A small rotation predictor, trained from scratch: arch vit, normuon at rate 0.0018.
Rows from block 9 of a small rotation predictor, named by matrix and row number. Rows with one number within an expert belong to one neuron, the router's apart. Each number is 128 + 24 x the weight over its row's rms, rounded and kept within 0 to 255. All counts start at 0. Numbers have three digits each.
Before each expert's rows are labels from the 100 images, of 14976, where the router gives the expert most weight on average: "strongest on" is what is common among them. Only what is clearly more common there than usual is listed. The data: stained colorectal tissue patches (NCT-CRC-HE-100K).
# router: router (model.blocks.9.mlp.router.weight, 64x192, trained with AdamW), inputs 0-95
# up: expert up (model.blocks.9.mlp.up, 64x48x192), inputs 0-95
# down: expert down (model.blocks.9.mlp.down, 64x192x48, transposed), outputs 0-95

# expert 10
strongest on: tissue: mucus
router.10:109151084130130133125144147076132146134126125117093162104110163109169124120148121172143155127157117125136152127118126119116139158134104150139129149128132099123131117160111139211126100115121171193084128061129142118119155106111124122178134121141116103147154127096161108160168169131100141123
up.3:134171075163119134125161140170140126183104113118155141130138079115156122144075174112138119122151159127149137178169078145140145134129143143150142083142080054146148140097161132111137124117087138127101120112138105113130117141088139105110106127160143133168141076137095133148135151133179096104
down.3:127143138089140131097138124089095083153150156126096081118121137136157128145118119143130127100138143136161140118130124124126133144138091142156125095121136112130128127178103189125135079103160135159143147120148109190104112133109135135101129120139130163134126157180101109175125124114109085161
up.4:154104138166130150119110160140134099131105141163109111093110179127115074106102174159137108085153144104128120102132128143133158121135131122126111094123132124115155148142139121106135136122146117130127130130179113111110095165110134136100134122140129167147114100152171083151133112138119137107
down.4:081123094078151117079125164078141120086159165190136113126097155100170164151116131126114105145116132140111080145139120162128171128167145112088125112172135138129151131165140116147097174140110097121160137165114106091151131167098115105114143114108167145129158132098168165098133166122148099168
up.5:094099150098144150126147148146124120117136111129128114106113127195132124105139153092163136113109155132132091147130131109122134165113132117076175058149141160052108108119124147166078128144148132106126130130106160150154098124127140144157162096145141131116131132113146149108168148136114136124
down.5:170134142108121082100144158102130123115151109101153095119122098119165110179134110110137127105134146145112129183154141117132100148121123109129146134113144150125147118167164133085148116142175121091169120146091123138110137091143116089162137132115180114126125132154133111112111119136157117095
up.6:158114175107163130180102134134066182143123168133118095113135119144130077120140121124173129138121143120123128134122134126104186156100104119127121109167140080104096101125117112124117095192077151119132179121130110128163133152126162167139107106132117138151124125107152152148141159104132123127
down.6:127085101118106091138109159095150129114144056133140129104112149132154097107139158102121154151109178138153161097112136140147125124131112109162135147158085148141152140165188135114094125131176163099134137111152153110103127114091059156122169080165133154109101168195109191151137108122124141143
up.7:139107141119129152117151096136146146116134119085151160125105094148137165111089121179107124080112154119134152140137163147139109141163152139153072098122138075141090175127162115113151165107141142102141138115144149099130168132122122153087121136126177107125101125124119123137152133153110133159
down.7:095160103126139104130139161113104105118142142164105123111129086081161157104116114103082196126129107190110125126082125154134099132152136131132102148125145090170116154136136138071109105158133141128161089125153175139131119118142085145116151109085122111115147123109145123103105134123177129134
up.8:113141066121127121117103166140120154098136143086115186088133126157132093153111153103134147140124151134132130108131136068111146145143132114123117131159110104109171119132112141173123142188117173143104118139118106129145155072167149115136089106168125138101143133095157163116167163116096139096
down.8:161125122126140135126123112127099100119219088115104125139143120123098149131109124113122144120135111152154114159114120116122124135089130107165176114112143131146141138226132155116141125129106129144128097121155109121139143155158089102166213135117141089087107118212132104100126148145138127127
up.9:143059093090117151136146106151147127114099170132121126114146144142107145184096152108118117110128131145152101143117089100092161169148170103104100137155097087136189100157123162102104114117133135147105131129172131130161113124095126173126164110122095110110140137138125171114156122130157138157
down.9:110182130116134096114182117151142129122136105159118125112177124128119139186175135144123110133067150112115175087108098083107100117116118171106142127148130094132139150164155156126149151105130078166157090104120133108130114147146128099166132142119121136122124144119101149167138137122112130121

# expert 57
strongest on: tissue: mucus
router.57:095097109145159100112093151125129088150074151148114112158141091167141155121125144103159158143128126086153196125072108105162131089111163110095144162123133087100135096149105167126149128124154160159101113110168115124135104152100137055166147168137141139109124125150112094147093130119119070128
up.3:151170117170165160092170111132124101117129167114109105105104120139131129177179103117122117094135160115098126115140150168116157114138145100135134156147158146124097116135098151149103078154126133098139170116092132111140107078148141147124160147093148165103147106159129147183113150112093154162
down.3:103153125106140107111175117131142088121083130133136136157096141104101170126147164150171160104106102111074131124151111110130135156116107143107146123137149111117130146187113118109144107142131066103134131114123134094138173159105125151136145132103128140150147208099131133134121101114152134112
up.4:161132131142136108080136099130127096139134132109115107115128133109137116168123141152157122139136131126127122113140116142130153161132138080156118139122114178120097132102075142159113151132118170126138124126107105124109103142181168084084153138141161122132119131144127115168159170121112132159
down.4:150136123106105075143119144105150128136091132160142117123113141126127128128099170141161093152107154122093168200156158115121148165078124130139168119120137122160078102170123107163125136108104154093136078086123104119103138121172147159136112148119102150117094097124120120154100100108106091179
up.5:155090086141133130128158137129094102123142122123139151125142129145117116139119119089121108125094112156119131157127140105106099136156148190122126074170099167120191137129161151183102094133133143196138130128132102145111126124109143074160153141130138133102084072181151119114113124126072096112
down.5:121147121128115150137123151131146156118100094128102116171096121129105109140098136124060119131115106145088145114118117132137126104117081109158124172151140124132146160174161110143129096131072112124135115123129116133125111115130139103134120124197099118118160113108082150070096123147106142114
up.6:139133091059135127133148065108137081127091137101138150111137127130170126119121158147113073131071120115111091119160121124103191133105139113143095166146105114165141128124107120116096167148153130114130141125134157158142120126175126147099138125117134086132123099066134153103158125146123157157
down.6:136174146096152124102126151145096097137107152146107126110134118147109147111157111130117108128134117117091134112114139148096109148075115112079157106144122138159108110128101160096162132180108096173137118161121142124135102129078120135102121087165131154124094169124127161160133115089069136135
up.7:123132145104122139139164126122111105113146111162078119155122089146119137147186077142144123153144121129120057123133131111111099132115136118151124146097120161106062128115123112102121133142136110129153177119124143121106093087142176118141189156106132124111073098161123129147094104130078136154
down.7:135126152159111165123122100157095116126126148110118142131106138122144123090096119161145103126120095100127075136126139124132153144131112142144181162156130084101144177202140136102123121147149121115142157132142198116107102113168116130123141153112106144167181128080095108149113115143116111123
up.8:141133119142155119150113144125153130141149142105128111093111099132146150122153125185121109131155109121151105118107148137173147136118117079096131158142092150095133131099148135175134119109123191149146129131123122116123157184164173086127173133140122109135093180110148141122102161082139144124
down.8:138152087156110189127150137118127108129166139122139169100126108127087119129117126092139152140146124169113144139138132144151094098094116128145179177127126147140171115037131158151139130152093144163153126161148102118139124128104129141086140124159120119168110139136135136107123129179163096134
up.9:079124110107132101160129102106121094121147188087112153086119172117161118144109164115095127107123101138146163160161114121108177120090142125109127154131133123112096101144112165124170112115146143145154142125115088147130124115168108154120113123135152196115093122115100126103141117139177132164
down.9:146116149143110132139124112124128125126121135134109106126086160131150107129126155153081120132159117092125125127126105115135144116081088138099179141115112113144101155109129125101150128101134095165082127130124125111139103082102134145142111146135078089146117121103147145153146116168145147136

# expert 30
strongest on: tissue: smooth muscle; tissue: debris
router.30:112132113106155130119169146096157139199121163079075187154130123128147150140149137180142114136151104092122176156139117108108144176119133110137123143137134105117145100126104172131128105135129124128144147104139112157117125102151123132203135149123103114090086144142130090128131155125172122124
up.6:105122130183144172115127148160112112108140112131109137096134070130129127125158124141157093127113162108155168129142133160140125171131140116115091155120118112146163115097134118109112152096141143145128139106130137136084100100109132122092207133110097121141143096111028140130146119133133127122
down.6:095117101118132089141104185136126118093140182150152126109165106126174100113111102120139122126086178159108127155127136111097101138163113128144127140108113146150125100125131093158184132157142140096121117116046144163132127110152124147080116107142093194128096129155145131132133151147144166094
up.7:115110166137116122118112151141102185142134161145113127132132128132095111132088136109129160161146114155062123128035144154097113149103124123077105159130123179119097158153107126156136075137105146146129117127144075128106131171106102122113159089095116128113137159138189136138123103160159146149
down.7:128155122132135138158146132152128129159125129079123146121090142151144173096155112091151106119121097143132147104132133179198139177102144158105078147131092117161105158162113091124131122089116126158103128117148138117106112164149135112131165122150130076120094143086121100143109122103148138147
up.8:134112101091120134145086110098066128120121107106127129127137140130133175099096146106158131111153134122127148141100117112186106127097123100179157128155118112132099139116137115131115131117131121147113138154123133128122138127117120119094103070149105125076173154126151151130092134121110157076
down.8:173093144139135107104125141080156104100096089097126134113135163055098132097108114142154113115132174112127119144119135059143116128095143143132090144114177148094121138113121161071125123130109086136129119077125124145108088161123113108148137113083102172167069110115098122138099084139113114145
up.9:174133125149146145110115090110115096147137085157143134134130114150117151139104139128142158119122118123143055164163155116100133123136138132114128123124153123083122134189087092108112120101123107139131124169174111161127135123136115139119162129110134138107163153132108118106126151124118105111
down.9:095126181150134133163140175123161103149113137109087150125128141136112154126093101121122118095134113126123160088134093142150091106101140148100104105130095117105133119142144119139109131122074113117110131159121099108137147152133109128170125148152138096172120154113152091131147112121125089079
up.10:090099151146146126119109107163165090152136129150123092097117136116138132163162112125165114134112118128107105098150132135123130121116116154153078155126107177119108146074135152138109163172143163074131115086159138136113100097126098105123165109129159096127142084167118145154168122116122129186
down.10:131159106173116112097134127133163144110120132151103154157132171123096124123081119155115103141137148102124106191112177135134117124166182154132131111128135156086170114142149123138108090089155125145095118098124146120163113112109135087138133173166135168180156087103088148116099087150111143130
up.11:130107103152135099107126152136145113083127169121119134112132103124117093134140146177108131103187124101115114103159140145149114136097106142133070147125120144092110115127142118149163093117127134159117150156141114128107119145163134109130155092144139138147137116101137085181097152120074139121
down.11:163102143138065210135107164110164167136111107137122118154138119157091144084155127103110153122121101134113140124092136112134142093129164099149120144134084114147137112139110122111103125097081109118139122117163099154126160095123177107127070114064152135117131130152139125119087136150117095145
up.12:134145118168114163155101127117148123162152107174105119117144133134127074091119123085189126150143169118132126164060145112140142148118121087136120136183120085090127123105078097162143122136096125126075074150100112123121130106135135129092130133154112109101143132117177122102137118138110122141
down.12:153138143121126127130109153112079140130125168061113136149106159159138118138070111137152103160134125176115126147136145148156125127116101120146146108133140158150127159149130089130126143105136134105164140116157122145139160127150097159165201136129132095112146138110134128096120111128173114134

# expert 22
strongest on: tissue: smooth muscle; tissue: adipose tissue
router.22:107134097134139158122141163119163169144115144111078136143121143128131144172156101155146145098138146110164155140146124105132133125085093182134162137161128107106139147133143161135111103103132131117134097152121102118154110123141142130126171125094143098193116150159126093166105164086125098120
up.3:145122127167122123129118127137111146136137185123124116082122119087150118096082150138116146148186094139086108079131130114163133091113150116082090163132089133141111120090108137135081122121119108131117103114129118106140130113123121135137104107105144141153135149097155120127110120156209120131
down.3:179123142075154144115145121092155104169153098134083165128147128129150098110147147084148102110125157140131140146113128156100138128154161142111136108124177117120105081113104143113140071125104099142126100125104128138097134110182117140129168180067154171120114095131159156082120172135150162170
up.4:139093125150143120103142164132109167105131134141126108110112177135177081116137120166130153121154128109123138095104097120129147053155130098118115140150129128102086110146113148129130110179129140130116167107138149142094070116149148118116135106131152134131128124114125115168148081126109137081
down.4:153128188148128102120116109151151125121087089159175140119088090132150133144135152101123138137141106141116117101107147108128124160041182107128106135117128108130107089077140138125173119135137112117144128142144126133127139134117132113128056140138115081152130117151072067101142093152112079103
up.5:144075169135141165149096120123132140116140119131141136125134140095100136156148151117166080099170137112105115166114139161148120087167121101108157103128084164145079122129081068151081148118127131117146102126095124135114139157091141147102145105137125121138153165114143122157150126141137144116
down.5:128112127107102142132093105145147124133128104123163122109158077112111153151132111146105145131142151118124129147115103156135122119111154141076115121128177088124165143172168160145089135107189139118125117116158115120119117150097154172141125113109142078160113092110095074108131104090134147087
up.6:111175113136128094125115126124084057078164142133097137148159111067088088197170110129138129123121137161119123146146096139121109087128117131116166103133155131121147095133139115138116119139118130127081140123134155170155157120154108089168102115148115141129126123113112141094139136171098105150
down.6:127151098124108139107118104108122137122096151076125141114130153120124110172104092134133127171123155088110188112138161177161135115121138072102098143124116151132122107152139121091171156120123141096084152101128096144118137120076127104077103127101101071100130089145094172136145141112123125158
up.7:123113074146117091117133162139110142149090099143096133140127135123110137117085085156133165103101146118143132137136091146146115129117118112132167127135106082103132136123120137101135102141137133126121095148143092109141121135134156103136201142108161122094113144127164130109153149122121116169
down.7:125095095106123132142131188113138161137134124152127136124148130098158142141150123102113144135103111101137132109169151129105161134172078134158110116150117156109123170123139129092121076157129117128123146139122119124059131129127119094131092118170077110174155137162157107152106139135108122108
up.8:114156103127121124108128128133088084139133142118132147154099132124109128138156147100138142149126123147146110077086094169134102107110099124140180110126138099105112133145131110095102158097108118120092131089103145137132164115184108117158152115136179139131151116128108136115150146133126140107
down.8:159148131102145142119140139162128105113149117113136085108094093129130140143127139132173179131084091115212128152130112147097141144116101143179112147148090144165157131132112137090124113164135107135133163165175154117103132121104081137132103128142114087103129147150087113075150111133122160108
up.9:137138072149109103125129132134104131142109159127114086118105102110137125183135174114128182116127138144137123139186123115098103115114115112104094118141124149116127147135134144116092139111128149110140130152150152106157139115140123100144093091152125107148152118083198109134167131127161124138
down.9:168103087111120168126112141163125155102129123184162115156134112134099167165099135125115101146118084141152116120101112129099128071169104135115137138187131126135152068138140115126142124156139168107136116145109127128170127135125172145122136127124139165137134095125113116134134145139116132135