{"arch": "vit", "model": "rotation predictor", "dataset": "stained colorectal tissue patches (NCT-CRC-HE-100K)", "train_examples": 22605, "image_size": 24, "crop_scale_min": 1, "horizontal_flip": true, "norm": "layernorm", "norm_position": "pre", "activation": "star_relu", "mlp_ratio": 4, "head_dim": 48, "fused_qkv": true, "bias": "none", "qk_norm": true, "layer_scale_init": 0.01, "parallel_block": false, "inner_norm": false, "moe": "top_k", "num_experts": 64, "moe_every": 2, "expert_mlp_ratio": 0.25, "experts_per_token": 1, "shared_expert": false, "patch_size": [2, 2], "layers": 12, "width": 192, "positions": "relative_bias", "pooling": "class_token", "residual_init": "none", "optimizer": "normuon", "muon_scale": "match_rms_adamw", "lr": 0.0018, "momentum": 0.9, "nesterov": false, "orthogonalizer": "newton_schulz_5", "adamw_lr_other_params": 0.00073, "ema_decay": 0.995, "steps": 16900, "batch_size": 128, "epochs": 95.7, "lr_schedule": "cosine", "final_lr_fraction": 0, "warmup_steps": 840, "weight_decay": 0.1, "adamw_weight_decay_other_params": 0}
Rows from block 3 of a small rotation predictor, named by matrix and row number. Rows with one number within an expert belong to one neuron, the router's apart. Each number is 500 + 40 x the weight over its row's rms, rounded and kept within 0 to 999. All counts start at 0. Numbers have three digits each.
Before each expert's rows are labels from the 100 images, of 14976, where the router gives the expert most weight on average: "patch colour" is the nearest of a few named colours to the mean colour under the peak. Only what is clearly more common there than usual is listed. The data: stained colorectal tissue patches (NCT-CRC-HE-100K). In brackets: how many of the 100.
# router: router (model.blocks.3.mlp.router.weight, 64x192, trained with AdamW), inputs 0-191
# up: expert up (model.blocks.3.mlp.up, 64x48x192), inputs 0-191
# down: expert down (model.blocks.3.mlp.down, 64x192x48, transposed), outputs 0-191

# expert 0
patch colour: white (98)
router.0:513537434529437503523455460463572526489490517521474509569496453488487489558488541557533508532582511414545559490475451378486514483451462582535510466483504528504470458516420501478533524481499431541517511470460448500499428490429497371544524562422532544562522491446472484488576532459537521511489474495522474577517534534485551477461477531483480465443505432474524549469537497480473478465531579512487479471531538505467489505478476528556444420445465505463425516428539461492536448503494489469480476481444434461442479503452514483536476440455470550490507495476465526516426468469493461496
up.0:482465471555536479515404411529495500497494497523507452528478504497465510468550470518505442516496523459503451558521457490538471519499472475511559505539443407475578505489522404515536503515492465556469459508512588479485516505539578473480553523472456501511511414460496455541473487513475463549531565547564514477485479484496485449531498426553426472493496484570607479550507552452538513494525528477404444505517478492520534429490497482482529495487479451461539538410461508534493483484480454543423516473646477564476496489572506554513465529525521435536558442529505543526545523475476499513
down.0:436591515538521480448466515568650507469498481497532478505469554482517512458523491561520458455449489499586460503537524462448465563463495500519531452444527514512565487472531407540475477491491554429501497488495464452510531525522580498494473447510429506469488532531543492459566491476445526513565431486500494496504489470527474530504488545514510474546505522471520527516429516459508502506538497504503502478538541501545512453518548470474532424486489478447497497550471516519484570423435558404515518508554526476484426519539550484454451432385605555513469517482434551541495495513515490552
up.1:479440473464471477569490537488527463469467539496542495492420504470480468507534526510535494450537458483476444448484460504497496494454486492437479490381492483496534528533596552473524526505486487534497492481523522528540550637522469514492534536550512541530453459460594461463506534539475498511446529544463505476548522499464509475548573525483548470473468438434502470468437491478486481555513579544469483493469446525471461493503522642532525562457491506551472491526502523478600456491492519517534507485463526545538472494569426439475570495499523477565505524576530539470533457448485406476
down.1:472476511531461435575468401441543549535507454507513590488526451467473547425525449484501542567508428492553496515450516475491452485518465525511516506580522509491481448557523533435472466464548494479551550428511460507563448524485467525494474515560534496467438497531497539527451481520406566516511494510469464503467486465462482462534459549442487518473402534516534568499551455463419514500448454521487499521404485474462504450490446480575461491555473500504498576502506484464472453569480497527479477448532473504428498482516559531439493491539495570477471473543460481556573525517483414500
up.2:543471509495483576510508494480541476487522515540475541457503541530534468559525545490519448489467500540548439538446466496506550522486528498516478473493539507507546537520553574447378572482485539525519475490467567481474484526461478457508538459472534470470487511541442577567469451404514480509460505411501450492495536470502488441559525463505466526471514496607502495540477537507513553490515450507486483477569441454470529397520481472526476543495522504487544467495484386492464536523469608528484493514631405534505552470506488483516565529446598492522505472489512495500481488551481491450
down.2:477538541509417488487467482506491440585538599494514545498474442514456499545561514518477478524488435435428548584494471540493427461430435618536500506465502457470538441488540478509541508495465539490545455491456446476506462525527512458572536461481584539520494504466518490506448505466500503511589490468448502447485540471437501484477553484480431478519515435491534507534519550536458470523483454506424521511503491549467408520513467422481537467526414470533509459488441502493531446490555495529495539497432454469537495580508513561465573527475502565461478482467437474468480511449519518475

# expert 42
patch colour: white (65)
router.42:494564498466496532492457522439540522559531455555477539560410437495497576506462478533513501526564516494516519447442497439508531466479445558490532536525489514515490499527458548475504489481530465507592588502513476542502492524423549449482525595445479569507503534428510491499473500508458494508503551516559437500454475457489458508446478529514408557496507424494546482516486531420550513459571509518546524468478525497493476516489556501502449457547490558538478525549522585576553458539478493455506539467429457484489557501546515559597422432491492511453542503472492477543441479507466566463
up.0:513478464506512435561542470535504590465492452516487514494537525523475483493523501568480512383448490431534455479512503535487500490498467454474445588467454468502538477523519537502485514537516436533474542512492512496533485517550494565521499443511467462481495480452460442547499587481510524393521481435497502464559509510466525519544432536532474482514494564470534450491519580636535554448461438488459491489450506493492569526537492508504522477489535484504522527394460453488424488488522584507506549482479567506587473499437553506494477527526585490527597495464541508470514470455479560523
down.0:421596551478450517462516509449540481481458465473540483481486503476491496544495511458515479500574496523496504495485554469550542547488599539494504479513495501479478497592462468555544560494516559540458517526474487484562507518526529499438500552486455439441539484554472515485482501487528537526525478478460567497480464422516636510475507519464529484499504531463432520589482483447533465396543437463529455488480509508508419427505466509576470484454548482500503466453485476521406545525473510481468469504529577467438519487520476553530534482502450513498465414476398446529474558495429478494
up.1:502432496510552512425558480493473478421630463479471542439488562491518485487520556465443464482532471533531481514548472504513447455499493493509549480494545553482527495524525546492510542546489578479526497554497441465505458396548530500486438548524549549442518523513487504432554485461468511517508486474524469496489535477469477450567468521494466578545464468479447485492468554486563468465433499449482481487473508439499558457614562527504485546470508507513551540437486519478510462476489567481523528597517429510538572461396521412471532510516519548463570473507467477494512485532496525446
down.1:473473468559619516570446538505465519487540456436451533481525503436500447481519452472433541537600528487484468440584506468509444493497524475509537464550482506518502528477497539478438549451520443437573531504528450448516526553554502464489454494523520501491487551488534473523500449489532497534504500502479464512496468430525501433519464524420527542443451430475420464480486551482462507532436483510528499599478503463556479471389501499520541485405467558490520599540543508475522512469579487451532503496508496507499507534528501491486531405501482489492544482408545529514539516555473535515
up.2:539494547465489520520569519498473552481538459512457523436527477532507471526498542489527484566512525554507512504545494541424495507527503518497485434531519459473576459562503525470410446468503511495569531551482487491483528423493532478429545495544509490408475528500553485538539516486466496543425518500482500509530482522469478505472491463505587420426475555508446496485542478554523433431466455447561557483465540494499582583400534462478470560433441589485525479511572501517549486504505512513526554510538558529502448495441438543476542433457461478425556482461486455492489511469473502570
down.2:515592493537483468509534414492454525510534456488510512524516504532509467530468512518473571442511487513530545548541528459479511491556471545557453549476525537471477530485536540525448512554484532511422558554461557549422540490417463555538489455467415511487472460592515544600470502510482501569532491480511563472407453537536487480455502489486541517512499569494474507500581524471534426503516523485439516539517504466487581560520540442444531461481517553517483482521579481528559497505560513430511528487516478499443572582450468523476488604455545444474496520511508540466487525513537461517

# expert 40
patch colour: grey (57)
router.40:478481470489429521516498540461480515481536445535481518522486447527561540513497507485430531532571511391479560522437477471507437506506483470508562508485498494533486455554491556475490446519555486552523519445493455491486431455492515477513538573450478527548518470456479503555530522543527551561458535500588551590494461472539496568495509522463441492515546426502605531478465527443385505481528539563523527460491479469465511530466477484501367483479458531550419472499527527489506550537508522507527453494487473519474518507430481533536478477486554482504509496465451405499472548524409542451
up.0:435515531479519469444525523493424532485477572457504521446512516492496511487413533499462531434490559550537453469440390512509498515433496472468526457518466612521405533507577582511517520523493538526501491516522519484510540561522522495514489496526511535501521548443447563507478531538534490411505453498444437541585539506488500502541477528500477522497456528426472508488471484445532520557500571537445497516480491448515425510519488451499546471585429523533467498551550459482430530515508489394562505494507510502524483511583474492499538554406415474507532544548491525486481478493456496473
down.0:531488445464513490525503470506521491481481475460500613508586504479549528466477530426505477513502478511428514462503531519448453496505469460515497397495435482506503496400510516465469441531562451502508434478482509564507512507526528437492560514485531485470434476522505499540535480492473519486531512531544437567487570550535478452531520476511476495508575527504496511443485544497418530342533525507476471461505489513550613495504561498507498562531505585488459524533494507411456524516483492475425543509465455497485530455517513492549473451582527462548549479532521486476508458596430463473
up.1:499544589586523460413483476495540421504512507532495468463551573484464562514558473563528517561518536459520493522463423507471506470492428491527516442552521567492452512443490522454545449503495450483464561496468448496477465536574499478471497530535546544528510518444496459456461518557503468479482547464422465464467526489479481472534458554532494568476412482482509519559506403498509489493529546483492480499467558523525481534385490488508484521539512518545520398497519557474507458508483463529541591500552531476483513461550494447426490521522494516466450525528559402544527508457567512533
down.1:559456521512464502468443543478525532512586560521469497509407473492603476516537555396478532499462538499554455548501509588496484515447483475422476554518513571415509505470490488509584531506424441515523529523540461526532448569485430441534474558512519526481484474552481480448498455491482472520472483539519445461471479503530528579511514507537538460540446519619435513486509506464517505541510509499511420492539485555447507506584531519493501530509491478534471500550528426537524547481485509481545568439477494462472527500497536522520518499537395506550470481528454451485477478586498517538
up.2:520473526514479466391489479517525495483510528485545488460438475526505493499414532489524507491546517505507478535465483479463507506509506463450461484500504498518583487481542544470519500497434482463509509473500431490524545534567484511466407548593505510440463508548562498422469590469484510547551486513465468450492476544535542453543531510434573448602521523406440516535494493507510536426451421512430522507501489513484513446510547495473502502540598491454492435481516576504512505501522478512459554492454562489520480502550562518429506568639531484462515499464554468469578467497514501477
down.2:507503460501495484413463538465435567473567465489578479505498481465423535468464537529477430427489499572485487549514432520504490501482505526478550487506440517411583484516489509521490546522471519500524466503508546466531535491447606472536527424445440463482486510470505523486486531488395526467503476505482451473499512516552571443493488487448477475491529448556497548492528541457455472580447591455475463460529464426465395519525564531477506483490543467516480486481506472469503463531494464465464447496452518534532507462513395479577539532551489552559464499550468426483495515468487503561

# expert 23
patch colour: pink (97)
router.23:494499492479456454505464631473500486473538505429468497524510415463514559482478524484477496583532518538501521507560481468518559518534490518521538495507474558516524465516432579511565502503555451531445613409507489537478460462419544500522547555411444546509503522474465501508521549505508508452497461574522552619502505507517500560473486483516508527431530470494505485479457422462519504507532463485479549450539464542535443525483504496482490475552486499526516495512429477517484538468508516588550503492495423420512594506471472505561508444530531487523499475481513506575436497475464474407
up.0:513425528497456448455547491497412566509532640501504448512515529530498488529412477449467482440495486513450549504484468525510545470521511484488512502400441560502479545543552447572548503473556461505494524503506516479547480577499545481422472512497499492490528503469540505479520480524484476438452453455436452513523522498461538460565491531475568577556394561449552526531517480439519542507500553494458491554508500522525501465527552512487515525533480493503441552463513557455456462482471502471528465448517481558481475502514533465473458563514506479587499510434468515454538478518444605564
down.0:505523471498463447480471570448514608469487453476531474527513534552538516449449485457525525539495480431512454557413452503515469529443449537473425460484524569500550492536554589498447500509518498384451496502540449550448511546510496519516490585467524536499484458540428486493561458524490488542502449473522510440492525561582478494500490464523492545441526532527475501538554488392494515465496497475498500470507481464484457471432484479505505522477439514495548543445446582508469493510472552510477457514530514542479420487554482492540581538526464466525488404492526477440557509467530582468
up.1:514486532502531462483517531489503503496527516400532494440487538535539465554477498477459436491492506513487522461538541523503472515570474542428475551470522626472497502487514476507567574516483555478478508522492324478495486450494444517533458507580551571456530505481569481467496533456482558424457478481494472476469559463510479510556496493480497627536501493477495472471480503454476403502461503535544489491478524491534482447513471502546510496499547457479484615510546502437484525555493520469557502500492514468525550484494491468443525425465530455488583495563451456516568507533476517452
down.1:531477502465458475525469510522409473539594469501468557601560519531547477434472430474545505498418555445499575459493443534546499493531406543450492526531398479476503489554525509482481555534500451446529492444517518469525443448498460506562487495548492567445505529484518495477454546433549496380507471513475551502464523577471491508453487549466421498534442469460496540463517509498481494448533539545430508529500517505497515511528514527506432489488477532506518542515508509495516487460471515488481522431471575507529530460510561598429458524506557477503518531553516553527567546485515504548
up.2:510534401551509529474600473516489473481536546461462401458446415493536472516527521453545510480511516510535531472453489563463558486488516529537468496541469604547474455416514509514446550529537537477550533494517483457485461501504539549497504461505435536524436467466587469529518497467524525514495435538541516547511482485443600524528463478507554490490503523371479554462535475479459403561505441512534469524530532509406543471449450448497456521500503525546493504491422488499537463520527549502513565550462532498492538527506545505551453462502485539494557436472485514478487481503489531431
down.2:509518497525470485490530518525488449536477450589456496575487516508545457558502449464469513462512496428506527506524490484460487426455492524499504508484453530453433571480458504413543546533460431453501426434498507429527526500455504526484519425568579545537533589454465429460490495555470499549499466499503452494510551515461592468463518519504480460577523464572492469514514487534549422547458555484510489502519566503507444473512438535539485435538447489522532468515494495454545506526548538501502558443472452442521519543493545476534587536512478532509565576466522520534562498450472580515